Weights of a small autoregressive pixel model: 17800 steps.
Rows from block 4, named by matrix and row number. Rows with one number belong to one neuron. Each number is 500 + 40 x the weight over the matrix's rms, rounded and kept within 0 to 999. All counts start at 0. Numbers have three digits each.
# fc1: MLP up (model.blocks.4.mlp.fc1.weight, 960x320), inputs 240-319
# fc2: MLP down (model.blocks.4.mlp.fc2.weight, 320x960, transposed), outputs 240-319
fc1.5:524539501511485558531504594563533494416476507519484464505530554540452449466509512496464535459518569469553545532515464429543524540522475400592468484515501455516514503487560492526543525501504453456493541529465497524485545507525474537519511633
fc1.6:538527422441590390509459467463481554502451520497546465507468509420448494547516429517551573476528373577528562548440527495420531508489431520403513526449486551454513528529488464484493467473430581510547529514520528505544500541573516460541553444
fc1.7:466517537473521463418535477466513521551470452556541555543583559561488531490509574537592523488491497543495518468451552520486523452587530478518556581495440578493492514497496440521502503471545497484472534543512523421498468512503445463594481500
fc1.8:504427521508444525480486477463523540532487552503479459563542527486518482464440482486520492466514478517514476534522521542492567528473524512490535419509551471473504504524497527519463450509530468485422487498497540444461416469527520472516511532
fc1.9:447456486519482498498565496512560443529560505527475485505521487498464450547544513536507463498464538542513492495468513528534529482548435541441554458489468510495577544491496495595469442465471615442491556460533492488450555558512529524498484515
fc1.10:567529514437497563442479522510559493463523458480445480456477482522548499528521517472535508493535438507487535494478466500597516504497486494512507473465497479530447462468545582558520476510489526509475483565526511520474483422467493542500525461
fc1.11:479501523545513470558485463469477503523545419492505464475489529513506481501452518504445519444533482431506563469545492493532515543490501467507463530466472576458500453462470472484523431498469443483517483480484470520517549474492525547559528452
fc1.12:555461517503515565552514542516396486493560542553478511477428480435552482518467557505541442504527563501406499480503446479500467532511523523579473574484553544436485472470505529516473507540554479531527499527417445469466485525520537455554504518
fc1.13:500443557500480486469538557550570539431460478477516498569475537477493470484503533475498462523476470490534494476518494550467533503490415539526547564520550462523455507548520470502498507545552469501578563478461464465469596533492501481554473471
fc1.14:469537555427521483522520509530439451491511501542454419606428439423559526430547493474496475494536571487542622493520537531529468466475488501470502491467552530474526497503520562496574485584478480499454501496498476517571496500513510481455449483
fc1.15:514507563453497498499538559509549589513418535495510411524501420502425528449455427576475527453546430482506478500538554417480549533544526529459445523497470479534513550521532507477467491563498504522560489519508482503495471496522477466535460481
fc1.16:546509551516502470508482496535489560507517533523496531482554514581474552483488501578484464521469479478452491489464523491498517472454507537463504473496436505565507469479485504460519530494560496488498526505464479522507457556496463479513492519
fc1.17:532477503513516528523490420526500523470459522497482485546508510457473481467553536487494520524492510428550578450473440487459467502447503558475496477482504461468501458529450559522548461586491503582499518492469497404444522537498474500514507485
fc1.18:449499471478481482513548544399464506482482525451476446459468525557518505435526520495459458554512489510502499502484442498504505570463514514495513559408515460501527512408521520524488463532451499498469601564510570449550427513477530511569519431
fc1.19:522443496494551526559592528522512464555455517522468494426505584466512450449495472444553446483411448487514502487511481448506482436541490510540471511562503466449561441491572461570447477500486476499530530434518567456481530479500481501531590482
fc1.20:540522448559499549489578514525453446629512506482543494455402459526489502525531465531472447390423556477436469547542443510493452512524465495508469451494485537489498464454507473532440548461563473578509515448409495561537459574529462470451529484
fc1.21:491474450503475587554539511541493454445493594486530524450452499570462479571500509478475420470551545456468437497551486505448441509537550447538483561555434503545533473448505503452581591477492478528555455539507502496442482510537477491533518503
fc1.22:532549578574444507497491449435532533498429511460542466528472484542470503558559553533484468545551481517491540509529458508499501496482518494410568545445502508500494516518541468485581470518501475484504487421490519514504453470429495477499507559
fc1.23:559548570421439457502478519410540535543424437532487552494508485483468531489450468535505517516495493529513465468422484536537545551568578544504525502500487512503464442574508523477510407505429488485523533509409497462469476481474506493477490465
fc1.24:461494524545425529467516488509499487505442449492482550488518477471485462522476563502514511519566508481518513500463511554456508501462497532498465480467531559536448487547495464578503501541519474561492494546521427521487590471521529500499482489
fc1.25:531470458524455512563500435550540447553571534569491471431433600478459476496542493465527490497480513558529456531421557571525544544506488491475560457504460538486539487446470482530550434459451527510489456457500458432495533473536479447530520571
fc1.26:437473470522524479589479469476477491537469496499504510505566455537542436551565502428564521433498522462444532506500559511423544481495554534522493483534522553448463464508485488525495561499487506498548444521493422550538437501520416497496473575
fc1.27:554474468589543470445503555504482523451557449526526545525586520447595567496387527523539476513471483465469453458438471447561499529471437454468507477463515513486515481508532499452541479547442536457530564447482426433507572417486496507431549490
fc1.28:505452514518515484463554548453466508471550439527535462473538530517501538512477502413488473532519491534464578490472475441492539500542515510485446439487433428529506473511557489488499504530502523512525505590422470520523503461492494543577501554
fc1.29:548510578474552485564496442518459537473465507473536499503524439514505471511540475478492534531435580494505494555498495451573491469564478433460457452545463461413442526502500462522445466557536426516459474480482416511446444501434480581465523498
fc1.30:388415410480434587607556430529490421486574642516514501528570433427472480485538524426549521465463490558506407550505503433560452606549425516469376499430537439584487547513562448554410485478459524592437652504471431576508619483449487451478474499
fc1.31:469517491490460500491551505444429529511461498448461487532454535543512500460525622454512394550507569500449448457479522506520546476513544474477516509452512518512550584443533482540563505458594472479562531567469524485496435559545508548491483434
fc1.32:485574481574525512529528534562495508454559534532493526439453497458578512474466548500484472537480455433450502463509450506493523511531498470578477491501535513466479511550494493500526468490498532529524538446456494487501558516515520491510485480
fc1.33:511516511509464464497454517479505503514529513465557484503525503648507465504481531455484485433548530476509454485495547524515483501507493487537449481514487550427566547505561497500503539567486499549531535483494490530484450469490561529556465608
fc1.34:571481433537433574452527498486540520463419484497509490473513470464498541522503509546486459498427539552437483493539512508512512516565528447465551518512577589461514613468521464484465450559455522512490501513437522515518471486490501491529525545
fc1.35:543504593516512456508550517538483493458519503506560482510582553558499479491520535478554605472483520470501510521558531520521462535488451517485408408471524481492523562511476505494443529517513466493508510435571422500499468545401489486540498490
fc1.36:538537514512485431426533537491481606541492516408513577552524440485448468509599478604461464499509482474501574506511523460485471489477504547527492449547493482465480531503484431516488477545528498514491493488512486539445556526478455475492523517
fc1.37:481494616524517502468446552488469495537502497476468506467523556534496554446520536543481507428584452478548478502556509468488503547488559558602528415492488511514411512470452512510473500534504514575554580515435507447482475518511554571539552505
fc1.38:443572468524515480519496517423576534459499480539494489512480475445506473558474449503505541440478498492496473478532478437416443512544491482482508538520540513485531526515485483487490517483509542498518495446478486527473547519488466449513451540
fc1.39:537554437517413449526474491507447499573522574511494447432465429533389456545452557497426469448594490445516448562535525520531528522605509430497620507515429476441505543503507464449514421505497523602506480465506522496491433468546493500465416541
fc1.40:526494515493463447578468529500504491528514491507489474541431510479436513500473546492436531516471403560536469487504486451491542434441594619486612514470471484482471588517468520452502503550503479489476491440507421455455571529532445576473449549
fc1.41:452485525449500490511567421506448479517465527474464538524498516535466475477552490528519442508542450520570524492517493484507528518493530538516404521536494516529393492486547535541512489524461494554502447507434516553450514484526505482501544514
fc1.42:511486475452520464515460512479494468544531525461528456461509481525475552481511538471471540491540493474468506444555417521481530568451559520477477526466465461507471458507519511519614568495473499574495534462508465478534458451462538533467473549
fc1.43:494544486523496504511530458495520566460492466474547497504437469458524460541488517470501529556487491505535421517484486494572539469451484539450515489408468516542473504567462522561551527465469482498460591521486458476550491560485520536511484446
fc1.44:525531570484469600429529460477592432537469554534469495488457449563505509574475600475519504485450485542495544477402485562461444438497543622531519520556481389518509493480445462448531495480507519542574473512411486440416485502499532456410525554
fc1.45:439526437591510414450468437565437498491511495510488581500534477467481483510498528543454505446489409509529511524437456527532487421453558621492524507434560452544488537490424488464481463509560491521530496521544471462473554455494486511477489507
fc1.46:492562498508501543441495470533493560511460447432483481529436473441454380519540530436463490482485533476506527502562453562504506533536514474478526530449533435466549525455618447497490428524470502483468493548489479491478431439543512421417567482
fc1.47:528460525470482462511483538489506560498543533554506473512472518473476446562482508542527547450464475519501464539472551535514493514496517496494431474498526569477540527474516491501527533508534492426496528569522514481542527534576538485479483482
fc1.48:561568511537524504487598491504498473537520517542534526448472473492511545543519513474544535493545496411545451532450482481516546540484481432476520502509544496473476524563444490498526479503493543553506439532468521538473514456485525557443559606
fc1.49:555520542546522463493542497460436553492484450502471544524606576514480491517504532452483549511535402501546477544460428529516478469500512516449446534560479503556558528613485536581601462442506369522435506521518525433522671516487464495527529422
fc1.50:466597540590495592489543495553482501502482474468552441540545523436519478537449539508514500494515479540547541429516517445414416518481478498437550483492527570528503531519470498537579535523510512496544582500500486498515458537462481516513488479
fc1.51:423570487499477481506426541460472553505505563521444499528466483451503480536493460560545476413568402599474520513480563482461572498470563526529531467440492510497513564607492564504446566577507494556608503503584500526479527487555523543508490456
fc1.52:476552488464465498477514478459470472476463493466553529509524563506531408526475509528504526501477517444524467497510540454473525463464505474477487557517417513505519569493485457495550517520448496539505491557529563548527462470501473425469501545
fc1.53:476526499497457514462432521437494537474567447452429471440470518501435551455541448583550500495589470503514602596474491511437542537484526511492544491525435488433462428474458527522473467438482487405554454481473476505584513469564505556521499478
fc1.54:521541498547517541439532496561449523419541480519439476518569500438535543466535517485522524529504497552422488519515491518561509452502435498474557480498546540519552447536433465519485470539546430497466543522484495454502501510571481517577500477
fc1.55:468495466523543493477533500525488537502508467495493502422489485456470532443529523491485622487524425522505458518516591480501565548475486505503496451492484517450521482488478502510527488530596468564498493508489492468422592463513513483457501499
fc1.56:528507471525521546552518470546480490535459438485447541521428500474458465490461522469531503544476425537380541534525518522505533540546492496480650540485462554508533539434551556521544450492405493518555531513534483454407514462474456429516474456
fc1.57:434520528410612473504460424452489493475529476508461552465496511512508584538551535521508449554543490508532513470469463477495502543536499509478499522445499564446469508570517536430571475527523479553499517536492497488493505547544510497487535480
fc1.58:482572555502564466449500436459498535522452556501527478440454445522541477487602464468494535545544440609459493557478475511477476522375502525503527487505490478488517385528497493421467459602506536592553454530468482515527484448557478510472486485
fc1.59:557451423458468480483436509527521503558466489480475487593424461491526417554480513475452476517458512526462494487494567452487476570488509545483467515462455534483508462495517414467450439460512521510516509461516530519575468441520520553518485442
fc1.60:475530484450496459542535419458512487443479355446515479497514491484501520508572560604551506481517463439482476569441462532412473480471499555451555546428515455565563567516615498513540589482517474447466487464527470544378492424516561540451530531
fc1.61:414460557456493393550484508434508522459518498485426501556439467550515462537517530555382484396441547478513486564465544435470541494532461458513534597508524470519500543557462539448473486552600489529497495501484514504545487439499574504470499492
fc1.62:450466531531464505520478520494510396446469494465541467483513439501520532580524551511502534553472493500464468492471536548551529551529546488581491508508485535518498546523556515501471477481529510460527531494452483600481484452537547429520522569
fc1.63:443493551514531509502484388429454466490505410537527514492511425519443528500567487514481510510555558531451451515494372550356508431560528466513575500491442515536437403536531499518553540577444572558488581478505521453494493497487428476501568474
fc1.64:475506507436489516489533494577537488514546597463495545444537484497513422555515469506503485522442504474464596416559502531549545404609544467504550405565504515505484536483562489505438488556459529505490454444504495511492531511476446508489485513
fc1.65:465492479488476487517521483525522433503507400438431566508534476485460559477544461475471541465460544498582477459500512527580536493520506501474522471452583479488463476448507518494429499538572509489489512492530547481465528478517499611536515517
fc1.66:522503470545572514515515483545571494495508476540449485492478479504476488501556557436518533534511467434511499456489467517519524557486502493486496507473443543479531495531426461543531575510540536540572506456443506486418492605477504454539500521
fc1.67:559539555443524545538465492469479494528479511517529557492546535487575521429535478463521400440576516419450503556563399496450450543468511473526548517386475583462451519546484469479457409506465493482566419452498540532458492467523413548491521543
fc1.68:478492493529534534427532421510459504519542460434530453526477469472467478520534503455544489456545521558502506480465476585529580430515548521532571577526492546518497448578483508500481470504509487495504447526527478502551455491564600522481464536
fc1.69:505451522500563516513548489520474451494508522474457438501512431490535522512552463512445539536535466495465449517527576471484513498512517501505470493484472416521519481562507459463547473483486555459493583467549466483511449545493521510493504496
fc1.70:507492527494564468512462534542530535515471522499569571540473484494536475500534486525511460537571516500501482536582488510514424485448511484505477507476451481507466498483479512486497496530470476477521539450540547531415585497532444471457513521
fc1.71:473456487471491534532534503423470522487445456514487542530480485445515480514487465523529541482512533539520409505592505433477544553553559501506487501423492429476512475532549429495459449524514445529496494473531499491464414474511501469475445475
fc1.72:435498455455490518517480517505455456490485499476494529504508445455551507545568456463468512435484496519513519575484475524491486563560457418460518515434457520462548486491491574454536516480498465560516543469480518554461471548511461475477509448
fc1.73:375478489424520604510436473587443432480457417561478443515411452605472522489491550529519521477392497434508383489448444434501457494585523506513531478552523405564406531477472513493577385598619460494518536534486556486497523535528394456415433415
fc1.74:445511479512474529533536539540552496495478567439488535487553499485527529529539453501511473495443499415529574559514511528444563509544402552504529530478526550520406474531508495503491457483506492460492475552552525533560542456519436451550518486
fc1.75:420489567514577556523465473514505495510445475485484468423475583533468545488561469462444473466515552479469481457541545524497506471471481503512485493457520474508504487471545443395506425520495494471513533531442521531467529492556506462482541505
fc1.76:506529516503470513438428545520545489514490483531539494496578456471500540571574459547485548559504540445516486487492477470577581547502450508491480506475654441509515455525477485566429549515535480473551535455483390563551475490522494545562519469
fc1.77:521524538421524483476521514511474441522489531458426496505524519499619498542506538495494497506526560474480487530489551479462471531387582488522526493497463485505447520459499549500555521465427485471628511503364517493587498561456459489451437529
fc1.78:503458536472482469557539547496478493520462473413517504478582473484518536414543495541439445526439528450547515476475504545525506512545523511487415489485498563471584538521532486423470439496490435458479496461507452516499565501506502507518492565
fc1.79:487439494491531567505499471526546513473447471527579523516550496457485475555455466524513538464482447491411579461522443509467548497453454468488494538461472448490478444468538483536464552493470395556416575499527539497466424517494459548517580489
fc1.80:488522498463521519526501534469529442539510514430459474520413507494454556459535447524498538519463441473414490562512476489445465483527534478491516430477520504570430522518541488554560450509502540550529528516557478482514450459522506454510470453
fc1.81:462552534526513494507529493400499544550551471558520471502476488486412519446471421497487413524473546475478494469492553458514567469525482506486524448479484477523518516500490477451542496523484534507523433491515489447474474498511545571466410513
fc1.82:470497541513518503434462555531462537509477539504609493498490448505459434480428535541515440408520519549582522516500528543548521453528521423481470499484444531530521542418471538492493557498555598533481500413514572484475529490484519523424497632
fc1.83:510524515562441530475536455420522511568441393520469478453525563533525525542527479467537444480513459430511504504541511449449435543424542519510488482500506551513506481558553554498515495468506510481499515508532509516517494523566458463445506511
fc1.84:423464511448474503521501446463518554475441511486506481468577448497470491468508484549486486483554494532490496492537520520491472458462515514527507524563485471586470530454482539458555480502511525508467553493465503532517536474398488524484440483
fc1.85:523536465574514508465446488519570534495518470505555567527469443540549564562413459427571481457493458511485534496535476421491557519544505522418516505488508527477450535573535433509509444501480530481363520522416454477503471552423470518459503469
fc2.5:539494439495494468545523523444561475505469522548550543524576502523551597502490433544477506566537512415559547532450482513500605546409521476568484576464484598543509421544449447460484489524472456569502487485514497542481428438504506603485533508
fc2.6:451527514463408559571530563482451561462536437536484468491522494564526465559475503543520492565417555513454477449503536459505506448528505552607580530536474441448509491478497571479459495607547468520509528460487501521482535537487494494500530492
fc2.7:511552486479467485611476542540507440449483558474475477555440388534510428487456480481363466409564514447537473521465504597444508439464500563516504530483549443542539422525512528436480509442431525512474446462451490472486519490534489586437487532
fc2.8:509510499499509427550458501474479483466531410472531518525416492474490516547579499535523509485538495534466481502547543398493415451509509535574514502466448469523451518481474522433549506417423448542525500409522501486486565557493482504556541450
fc2.9:525510438442501477531450503531511521513444466554554515449464553557472456501433509484450453452512519467505524482529468497520530433478509496564495589513505509489447468518484470488526448503472535491444467491455511506493481426565497465482520448
fc2.10:480525459503553545556492502487509455503470520532444434468469517553474478416435578499505455523509553457503496476478525512472612484561518412457496500493471490525538517498528452523458483470470478471495466452458518499509474561499521448529507518
fc2.11:531494479524420480398521536497481518469495510541537543563448491460492489499464503464506523487527505522446442499503502458476472504548547483529525471479573532497535481552447501474463490491477519460433525500485535472559461544569548500506535513
fc2.12:510493546532469435466384503411469490515491510526519548587450499501474513465527547458489477487397387510551470488480495561487608536490524499453576489501444519444579474569432408442516514455460473517490453537570477492461558505502445567495454514
fc2.13:520510445413471455452504530524440410469440504527471602487560512469553488453488467551495502497463515441508440526492473515486450501452512563528480485519500503486509492581510459553422543511435495523499465468465486528504494485489525470500509470
fc2.14:414501514460514421555492528546493543558538573507484579405568534492474481516533466464511442438497416506481551561522507490500491478473528525513488496512487520569465496583499466573532581399569482511508526488520553602486486422501547508519546491
fc2.15:542505528522448573502458511573512534510532518491462519580496433537449468545434489497493424549518465503524569442502535449494504518497488517542446508537510517476514450486485460511516472526507490541519529489490518522524555454545388465457423528
fc2.16:508504515547513510459483571488484495498522505556439545549556483497464527563476525493491551470491523512508555499501505443472512464494510444422492465559528457496525477601433425547461497567511453480501524522499434523569467487515540554544563449
fc2.17:567528457500538482507486487452464490473550528542523573483501480433468448510485427547463479444473563468429390515552511504511537455503487475482443506628449520477441461441539459524411341510537492517477466478535516505472522469456468486478471487
fc2.18:510535516543506527485465446555478499517481486465491513449523433435528462551550445490587542519510533529556521568535554523520521433455490503528520490559445456488441527539526472448448532499571468488477492555491502550487515496500496494382520530
fc2.19:535520454535490471497462527489504552566525558493503451511475455527428543455576455480510552488461504544571451526519569528480522523558566468539490529461503527525453523533473474487506488489529506506447430495472487502519431485508446549474448528
fc2.20:477436606532527469490454481527508554446475617487502483474446543503483507487458506432537525536505468547592539493510535469493496505413528543510557524465582498467447534482436471437503539549500484487508556495522494473500536448512514519509498509
fc2.21:550433486487501551430479406450566525602574507523474521584518589480561457439522481532525517485439485483489433523446408512444551524494504583463412472485524428522414491464510507542498412465588473549494554513509449523437502483435502574548457527
fc2.22:483550501550518487464483521533439460514558497495530477526539416479482448466515460470569531439498536514473519449541470557501464518514502501465506486525504525517519500462477529498418542452486537502512532554455430480579488464543566496506525392
fc2.23:515483506503493511602586420527471511534467444471532523423540552534461580519538506489470486428401586532510471489531545461458562554539507486512470515551424491483409528541486527502573487488552496449443495462503553526471487528558476540485530503
fc2.24:541434476493538412547465506449470528504570507525559489489482453482473449513488475514500530457467466502554479535492441441479458480499531541535506551555469539525465456501464554468448500462557445505525499472446561536548476491547507522510547551
fc2.25:453469492457563485467556529487519537523515497539617498564461508449527495545485534464432586432564493492493476550536493512479515567575480529492446567530473522509436518503513478540498532535568496482517523496493567551505456481515512452537471486
fc2.26:458492468563518567535549493450515580446593517487490541527532450463513457473587587511525573436482512440517543499477443449496524416482582460447517541451482472502510430526502506457516492459462476529541533470470527511460473550521513504434430478
fc2.27:499407512433547501550464442479551438417384535545446511507460584472484451568587391443485527512509542522464542486531497531519587503568502555478465570501453489483483561491475467579532502497534442534456438499437542519519499522574488567415456490
fc2.28:467507515506499525483545478488543487491561485492552484532498516578560497487485559529504500515516536507391505467507548509450406441483500465513442414548517569484565444490477515545438461480480542414460502466551585447516532469434487516496440522
fc2.29:481490514558500568447490484501500449495511560460519601523470497530625471549554431555505523468524468457533471420538465545485509400404498582503482507493548536469480518505457514595460512504496497506517467529560520532495474458461467435525584466
fc2.30:439453474531604507506449476437535414562530546514476501548494498429533583478526529561586508512552576505486430445543485466501473550595539463419489462522491508522431508516574480631463494532514492501510451590547434509483525448525478566520499472
fc2.31:498494500516517414516472499544480517487509512462517572528548415447533430516483455456535522452462490468472495536527490558492457505536555436418459511453499490402524483565528472398524460550500496525520433475567554509511560511539499464511478503
fc2.32:517453484435473464444523429481486493492544414478453508487499452525437527450481498541549443561483523508483474537486502463509489426520494498540507540463488453565584506447462478505500467528464468528514485512501523491521530429470502533541516552
fc2.33:527493457525499584529548508520560522472504522516478506517528525439494518557523510490500511586513501488477496501449474466516550484429516446408528519501505485558443487407452541485528469500425540552490521504513508506474518476521511440505588428
fc2.34:458498525464524417512528512516464546540546481508469543476560484496465561497529502437517478504469503565465500528477459503448500547532488496551513513589481515555484509498495488482545467522464498448453542561523500477446490525586570588543502509
fc2.35:500585486537529501492439440492526516541502533433438501486481511422479454517406504533487476465529539464484498521449537513497507436539481469579503548513494474505458522556512449533538446479430482460416413516437575504500553523531465543477492555
fc2.36:457479524445479471477544429548516499428463504524540463487487507520475506500493577524593475521520495497472472569507504527466506508493511491571452474543401459523520479510501545498446475477485534501595561524503445499534477526519510501495465470
fc2.37:472539456489536453527521586469502507466469493446483522571488556494484525536555426472492496521442455508453530463554496478535485405551496518393455510418469454439573470564526523518486490495450537485533491389509532490507501455485458419471488536
fc2.38:486490511444484496530530455542476454516482492496443540487435541521501562520551525475552518621537499484519583513494549554544507496508548481508534523527519495485468446498505528534503492472469556501542505449466543598501543489514556534511510464
fc2.39:567477485516563515420438489513571476468463480506475535523506474491520550478426476431531568515478495487531514452437515497457562392455518594513508436544511523560496532517434513455481529513496422542487557479490449562498453536539455496473583573
fc2.40:502484445510477548489582511601441510439475473489545524510504449560567416429476463531514475494540580525488438539514506513524500557577442429590429578527472508564494464522500429512506466610480545539472445522440570502505506541508513461570570471
fc2.41:553467514508534433507521516579550490463476516527500539495511460470559531461442441485496459461524521568473456507563519574539493480486568524464503536459419491516504491514402501477452533510532443475455475480488488470485554492473485514557485448
fc2.42:451542507502513522496492555477508510482512501561486519451506528487493519520457516552560479531473536487507538535480535447488486538449506497486493423538501481498538489432462535490486455555505482513529513552464502513435575500509506444513488429
fc2.43:529521450494572492518589533471467498481441499554473494419470549545512508421480459511538527510494492492468530530554437498492515458448541455486517489519550506611533548467498502475533516514497483475490455390503553501540474483502533486501479568
fc2.44:537500540518475463500499471508535568525473477501519458503529530475497534512513464514508478536490471472439521479517538529511498506547451469550480536448539518521495555500477467492522508530492543494558552539486550528517486566506453459485493425
fc2.45:503479527564556529463465484496494590539535489516496453508471432499452501592472533417527478550498516490498523541556548559505464492452489414526479471496444528522520481507571516496544472509493508450479483490510491487536536533498465520520477488
fc2.46:449444518531462467455508520542514495507478461456412451434573521558426574453512525474528552518425574457483426481492481446546476503457437523456474512443474491534512431487452536566484539471450475505533539468505582494518553502563484429474441546
fc2.47:457518530531489492495479408501443496442510478442505526467479459463501517497532472463477454464440504446442516488575502495480514516476514558522569456508436529491497396516470516567468537569521524469547516518508559500505514530465454509525482525
fc2.48:478469521467482541619448440496474501522507511507507469499446486459502493428435479495452475536546467422479482446533473524482502469458516552582578490546426498543513512538506449468514529498519417488457486480473434501539494535467501483512513466
fc2.49:517477506527502549455442499441503563529508444476524450492529496481569463515630470463532559490448471559517574524565602493418424514507508490498483516474510552509427514518423479448439544435401540514570504489495473561537517447550466484457468439
fc2.50:554488428520494501585536535543484583470505476531439444486513421473568511502507484497478523522544519512459498526532525512663482478547437488516517481540466517559486480416522406493538444454519471514482471510524470481484499549473501507439603454
fc2.51:579507580492533546451547538543428554509507496542463536520505506537450508563491405503438469567464507418561575487429505534496504456508497478499473560533494521528525487442521463503505467517537563495476476546456501517499502523462539516481459465
fc2.52:545500478491502526440508521443550484540495466451450522521464520528519493465536445469432466509471503516530515521469501462521561537524475525456532513406531509490497434553490578524495543480453523550467543454479495532499599491514509497497508554
fc2.53:463574508496534442568515468546473459545490577509567565455527552482604489573596511528485501522538453578479489478429578495599517534443473492475528484527554567494462498463547580512407514408473567478450556471481552394541514515560562474527518507
fc2.54:547511469556517433547516483523542483562497537524541524440542525539490478578434508492489462509504507468606480467494533527457535464504513501548528496485404486444535553560525560474516441514496517531405500473524428596447469519515485471490419480
fc2.55:546484529528386482545454521455449520489434493513496534513488518551495525441472510482562462481492571500506583478445445470519419500520564456481518519439559465479502451530506481526524438422471524432536508501554511452518486521464505508546470451
fc2.56:573494477503507492485521503563517501412506530480659496495528509499503528565519582465532459445474520504454529542471541528444515560530528458439529573602472462506484539578476443545516525419508518558441552516509508552436483503542588551468485513
fc2.57:466513440469533459486530471519546575490513508480506546564523560531484498584458506474480561463504499482505490438519558534414545492465475585476448545452473530470464614515524571588495564483513448441501531530503515488556526471466501564488408538
fc2.58:565574529453583468557470478513512613500464483419500485467453522489549454469551510432474526498488495517489498514456492445467599513504545535406454507494543492493503490524454497511497556510548478515531557462610513574404470478443576484515512480
fc2.59:476505531489468625551511435481512451487446467584548610390471490505480473493570496488497549485524465485515476460456489486449509525551515543487481428560428510506534513597489595543458401434465552578485457498474513419439469469402562470447590502
fc2.60:516473550497538559510496423577455531545515532444549532450464444555525552401402535455489485451542564467452541555468464459578502515437529498514509545441483513484524483491475505386426441504495461426512498492499500513536557517553468562608510333
fc2.61:515531434513471520552420554524545447526521492532526477458549423488478502459550457473518492478582533544497503557447442555503520577476502546533457460531448471494543490511494421457493438441484568607532439495533568482459466440529514474553512507
fc2.62:572491508495510524488479509473619488513500521497483575481499552452463548486556431473556496543482507495589464463526489502474456443439493479518489497479532540497492538405477534449501551488529479528469491465456464418511436495484477488505584488
fc2.63:572408447526457484500531577530473575480470465511475544492519546565492463525475506521429545486555489557569454468595538531523556561469456421494408568516527563438517505479551468474574480514679440523514460557522554505508515594522531557486507601
fc2.64:496467573546468499502504548514587549537500491446527577495466481502461559464520522493459544505536473542506473545518569401516500627479506493474521473470462483465533510526467466496517553493506475466456534473552551519403501464489482506534531479
fc2.65:543509525557459544445546559522549549526454453405550522486583488491511469494460533465538476519523469444519598440536496461593560594445477505556469495457459532473505427553469505560521529479504544473645493546515522372501472547481422481524542518
fc2.66:497493553504466470496459460449509542520498507430502469421472490495500468499425467493506441456498500503458445493513465500471474479527510461473527479445506494507474514433486526467508495521536492547424482453504608551574451545518439445540443460
fc2.67:444509522434488471519493492465420554493486509516503480517492552559482457452561485540568583565459468423501512465481596487485525514526466552523454529573455440463481468508545544502542478514519432598455528526470493438553474519442521492555564462
fc2.68:491507515500544448508478613475564508502441511491516480536501536469550538531416424458531515545465462545500467525537469406529464514520477450444522439497521417499498503523444536444480524545534552533493510485485495492459480509463517437507536458
fc2.69:486542469505495499526483507512482562493451471527494537461503510495408514502507550465579537513442485493445535429412433436539513553467543491516523516518506519478456504461489511537443519481540522558570466530485546491508501520487526462468490472
fc2.70:490472468581449526443584468505501583518531479549501462546450417492526456532454548513536438489457533528526509453450500494448536508460520495551452525513496438571454413466541532535536441510530546526501509506502450513515514489475480510506475501
fc2.71:442591512544526501541570488530474545464481432511450530446464536566443505487488463452484550480483530539463503531594494554528540471493474585530506434474471461561499510499553420495550560488532524563495503523558565444441488551545604534437508547
fc2.72:479509516389500482419426560517462474505528517507467489512491485498501525486438568477458511501520461507485398440535562446533566447510537422496461510546474459533519545463527511492467458505531484537534432423532587584532465452473510523458499524
fc2.73:448506519582456494558480476547405561538580486483472475474548478444489584546508467508465411550480499505607451443491494559479406484481495418561493537498480528526524475521534488447496436603506607452475558497420509459574490613524483482435442503
fc2.74:478530457480468424472527528497466528536516489614539520493524516568490519486472591490511486552454586456492471423493530492510496595479493447507406548522428471491542538550462525548403500485543486517517527515524534530486478549518527519503527567
fc2.75:504517426409447474450580525508459499524458484502474569561472460456530449471476493499442501495550477531498421449545493462576537549538540461479487446518496494580437486474486472530496513534483527533435441492520510525456427498572495489494519589
fc2.76:504494454487428486511429501466531467487483529473553501504466495542523518522450461480545537544545475510564568596546455536597565531452443485535501473506362592524464530501499539566500485482496593545541412437508476501520441473507468499439445489
fc2.77:511439462462469520460499468534481496466501485457521526462452464496444500421440527495561491485464466563544507564543546535528517479505498506509481435551550453519529516473525426522465540595549478553449470518522443453434447433556477466520635479
fc2.78:431550442429470531499499533585539458528532528490555548492547546425436559485552532462509503481501510474494455521457428567503503426480464481504539480539522443477441526524473508520493489581460512503525419530470432499518496493476513523477488526
fc2.79:532527547448480445525459518523511511502498484536496510461498557547508472515519467525515519613542477489477479402527463527431432479495438574476483464546495482508502538492494498515499427524476517548452456444538470528430443548463486494428426512
fc2.80:505536576509512539481537520457500447460552445537539509525545537504501503517476509459448470555485496438555569459527486499458528487543493514524532489511559451514569540492548440511457491475478493520501502460547501512517492408451469508530496575
fc2.81:526515438498536552476546469533479507458474438493508470511529572467513484560485536459467506499472478499506529529477508505468452477445533525438499472478481543572482485441554572481485473530566502536520530504488429473502477536427446463505556492
fc2.82:501539486506480557515521496556540490501473423583487598478570505526517488507600583553525488466434523545471491491505478450559473514430561524541521440525545495428485549457491489480562462526505495566474502514505381409542517537544473450474455501
fc2.83:506434553519574455572513541436543525479482526509481574468508555482465513568420500536510512479461463474496495461517462487556508464444524542497493501475494509524440569401443527503474518541486527511497471446468498514489534445545480529501485569
fc2.84:516532424526541429462498538476541578597508467493525480422490516488466517439497505460551503525463537519491508452463510467463488527485569474476580506550499461520494451498494599472564512594493542531546497534496552463404464507475446495530490545
fc2.85:491425523551511544565534472418570479499435480488499533491566577500495414460561481504411465601577507577452525477475499440561504485585540472528541527452462531492521532453510447533464553494454433499547517518481477561405555520525424499540544426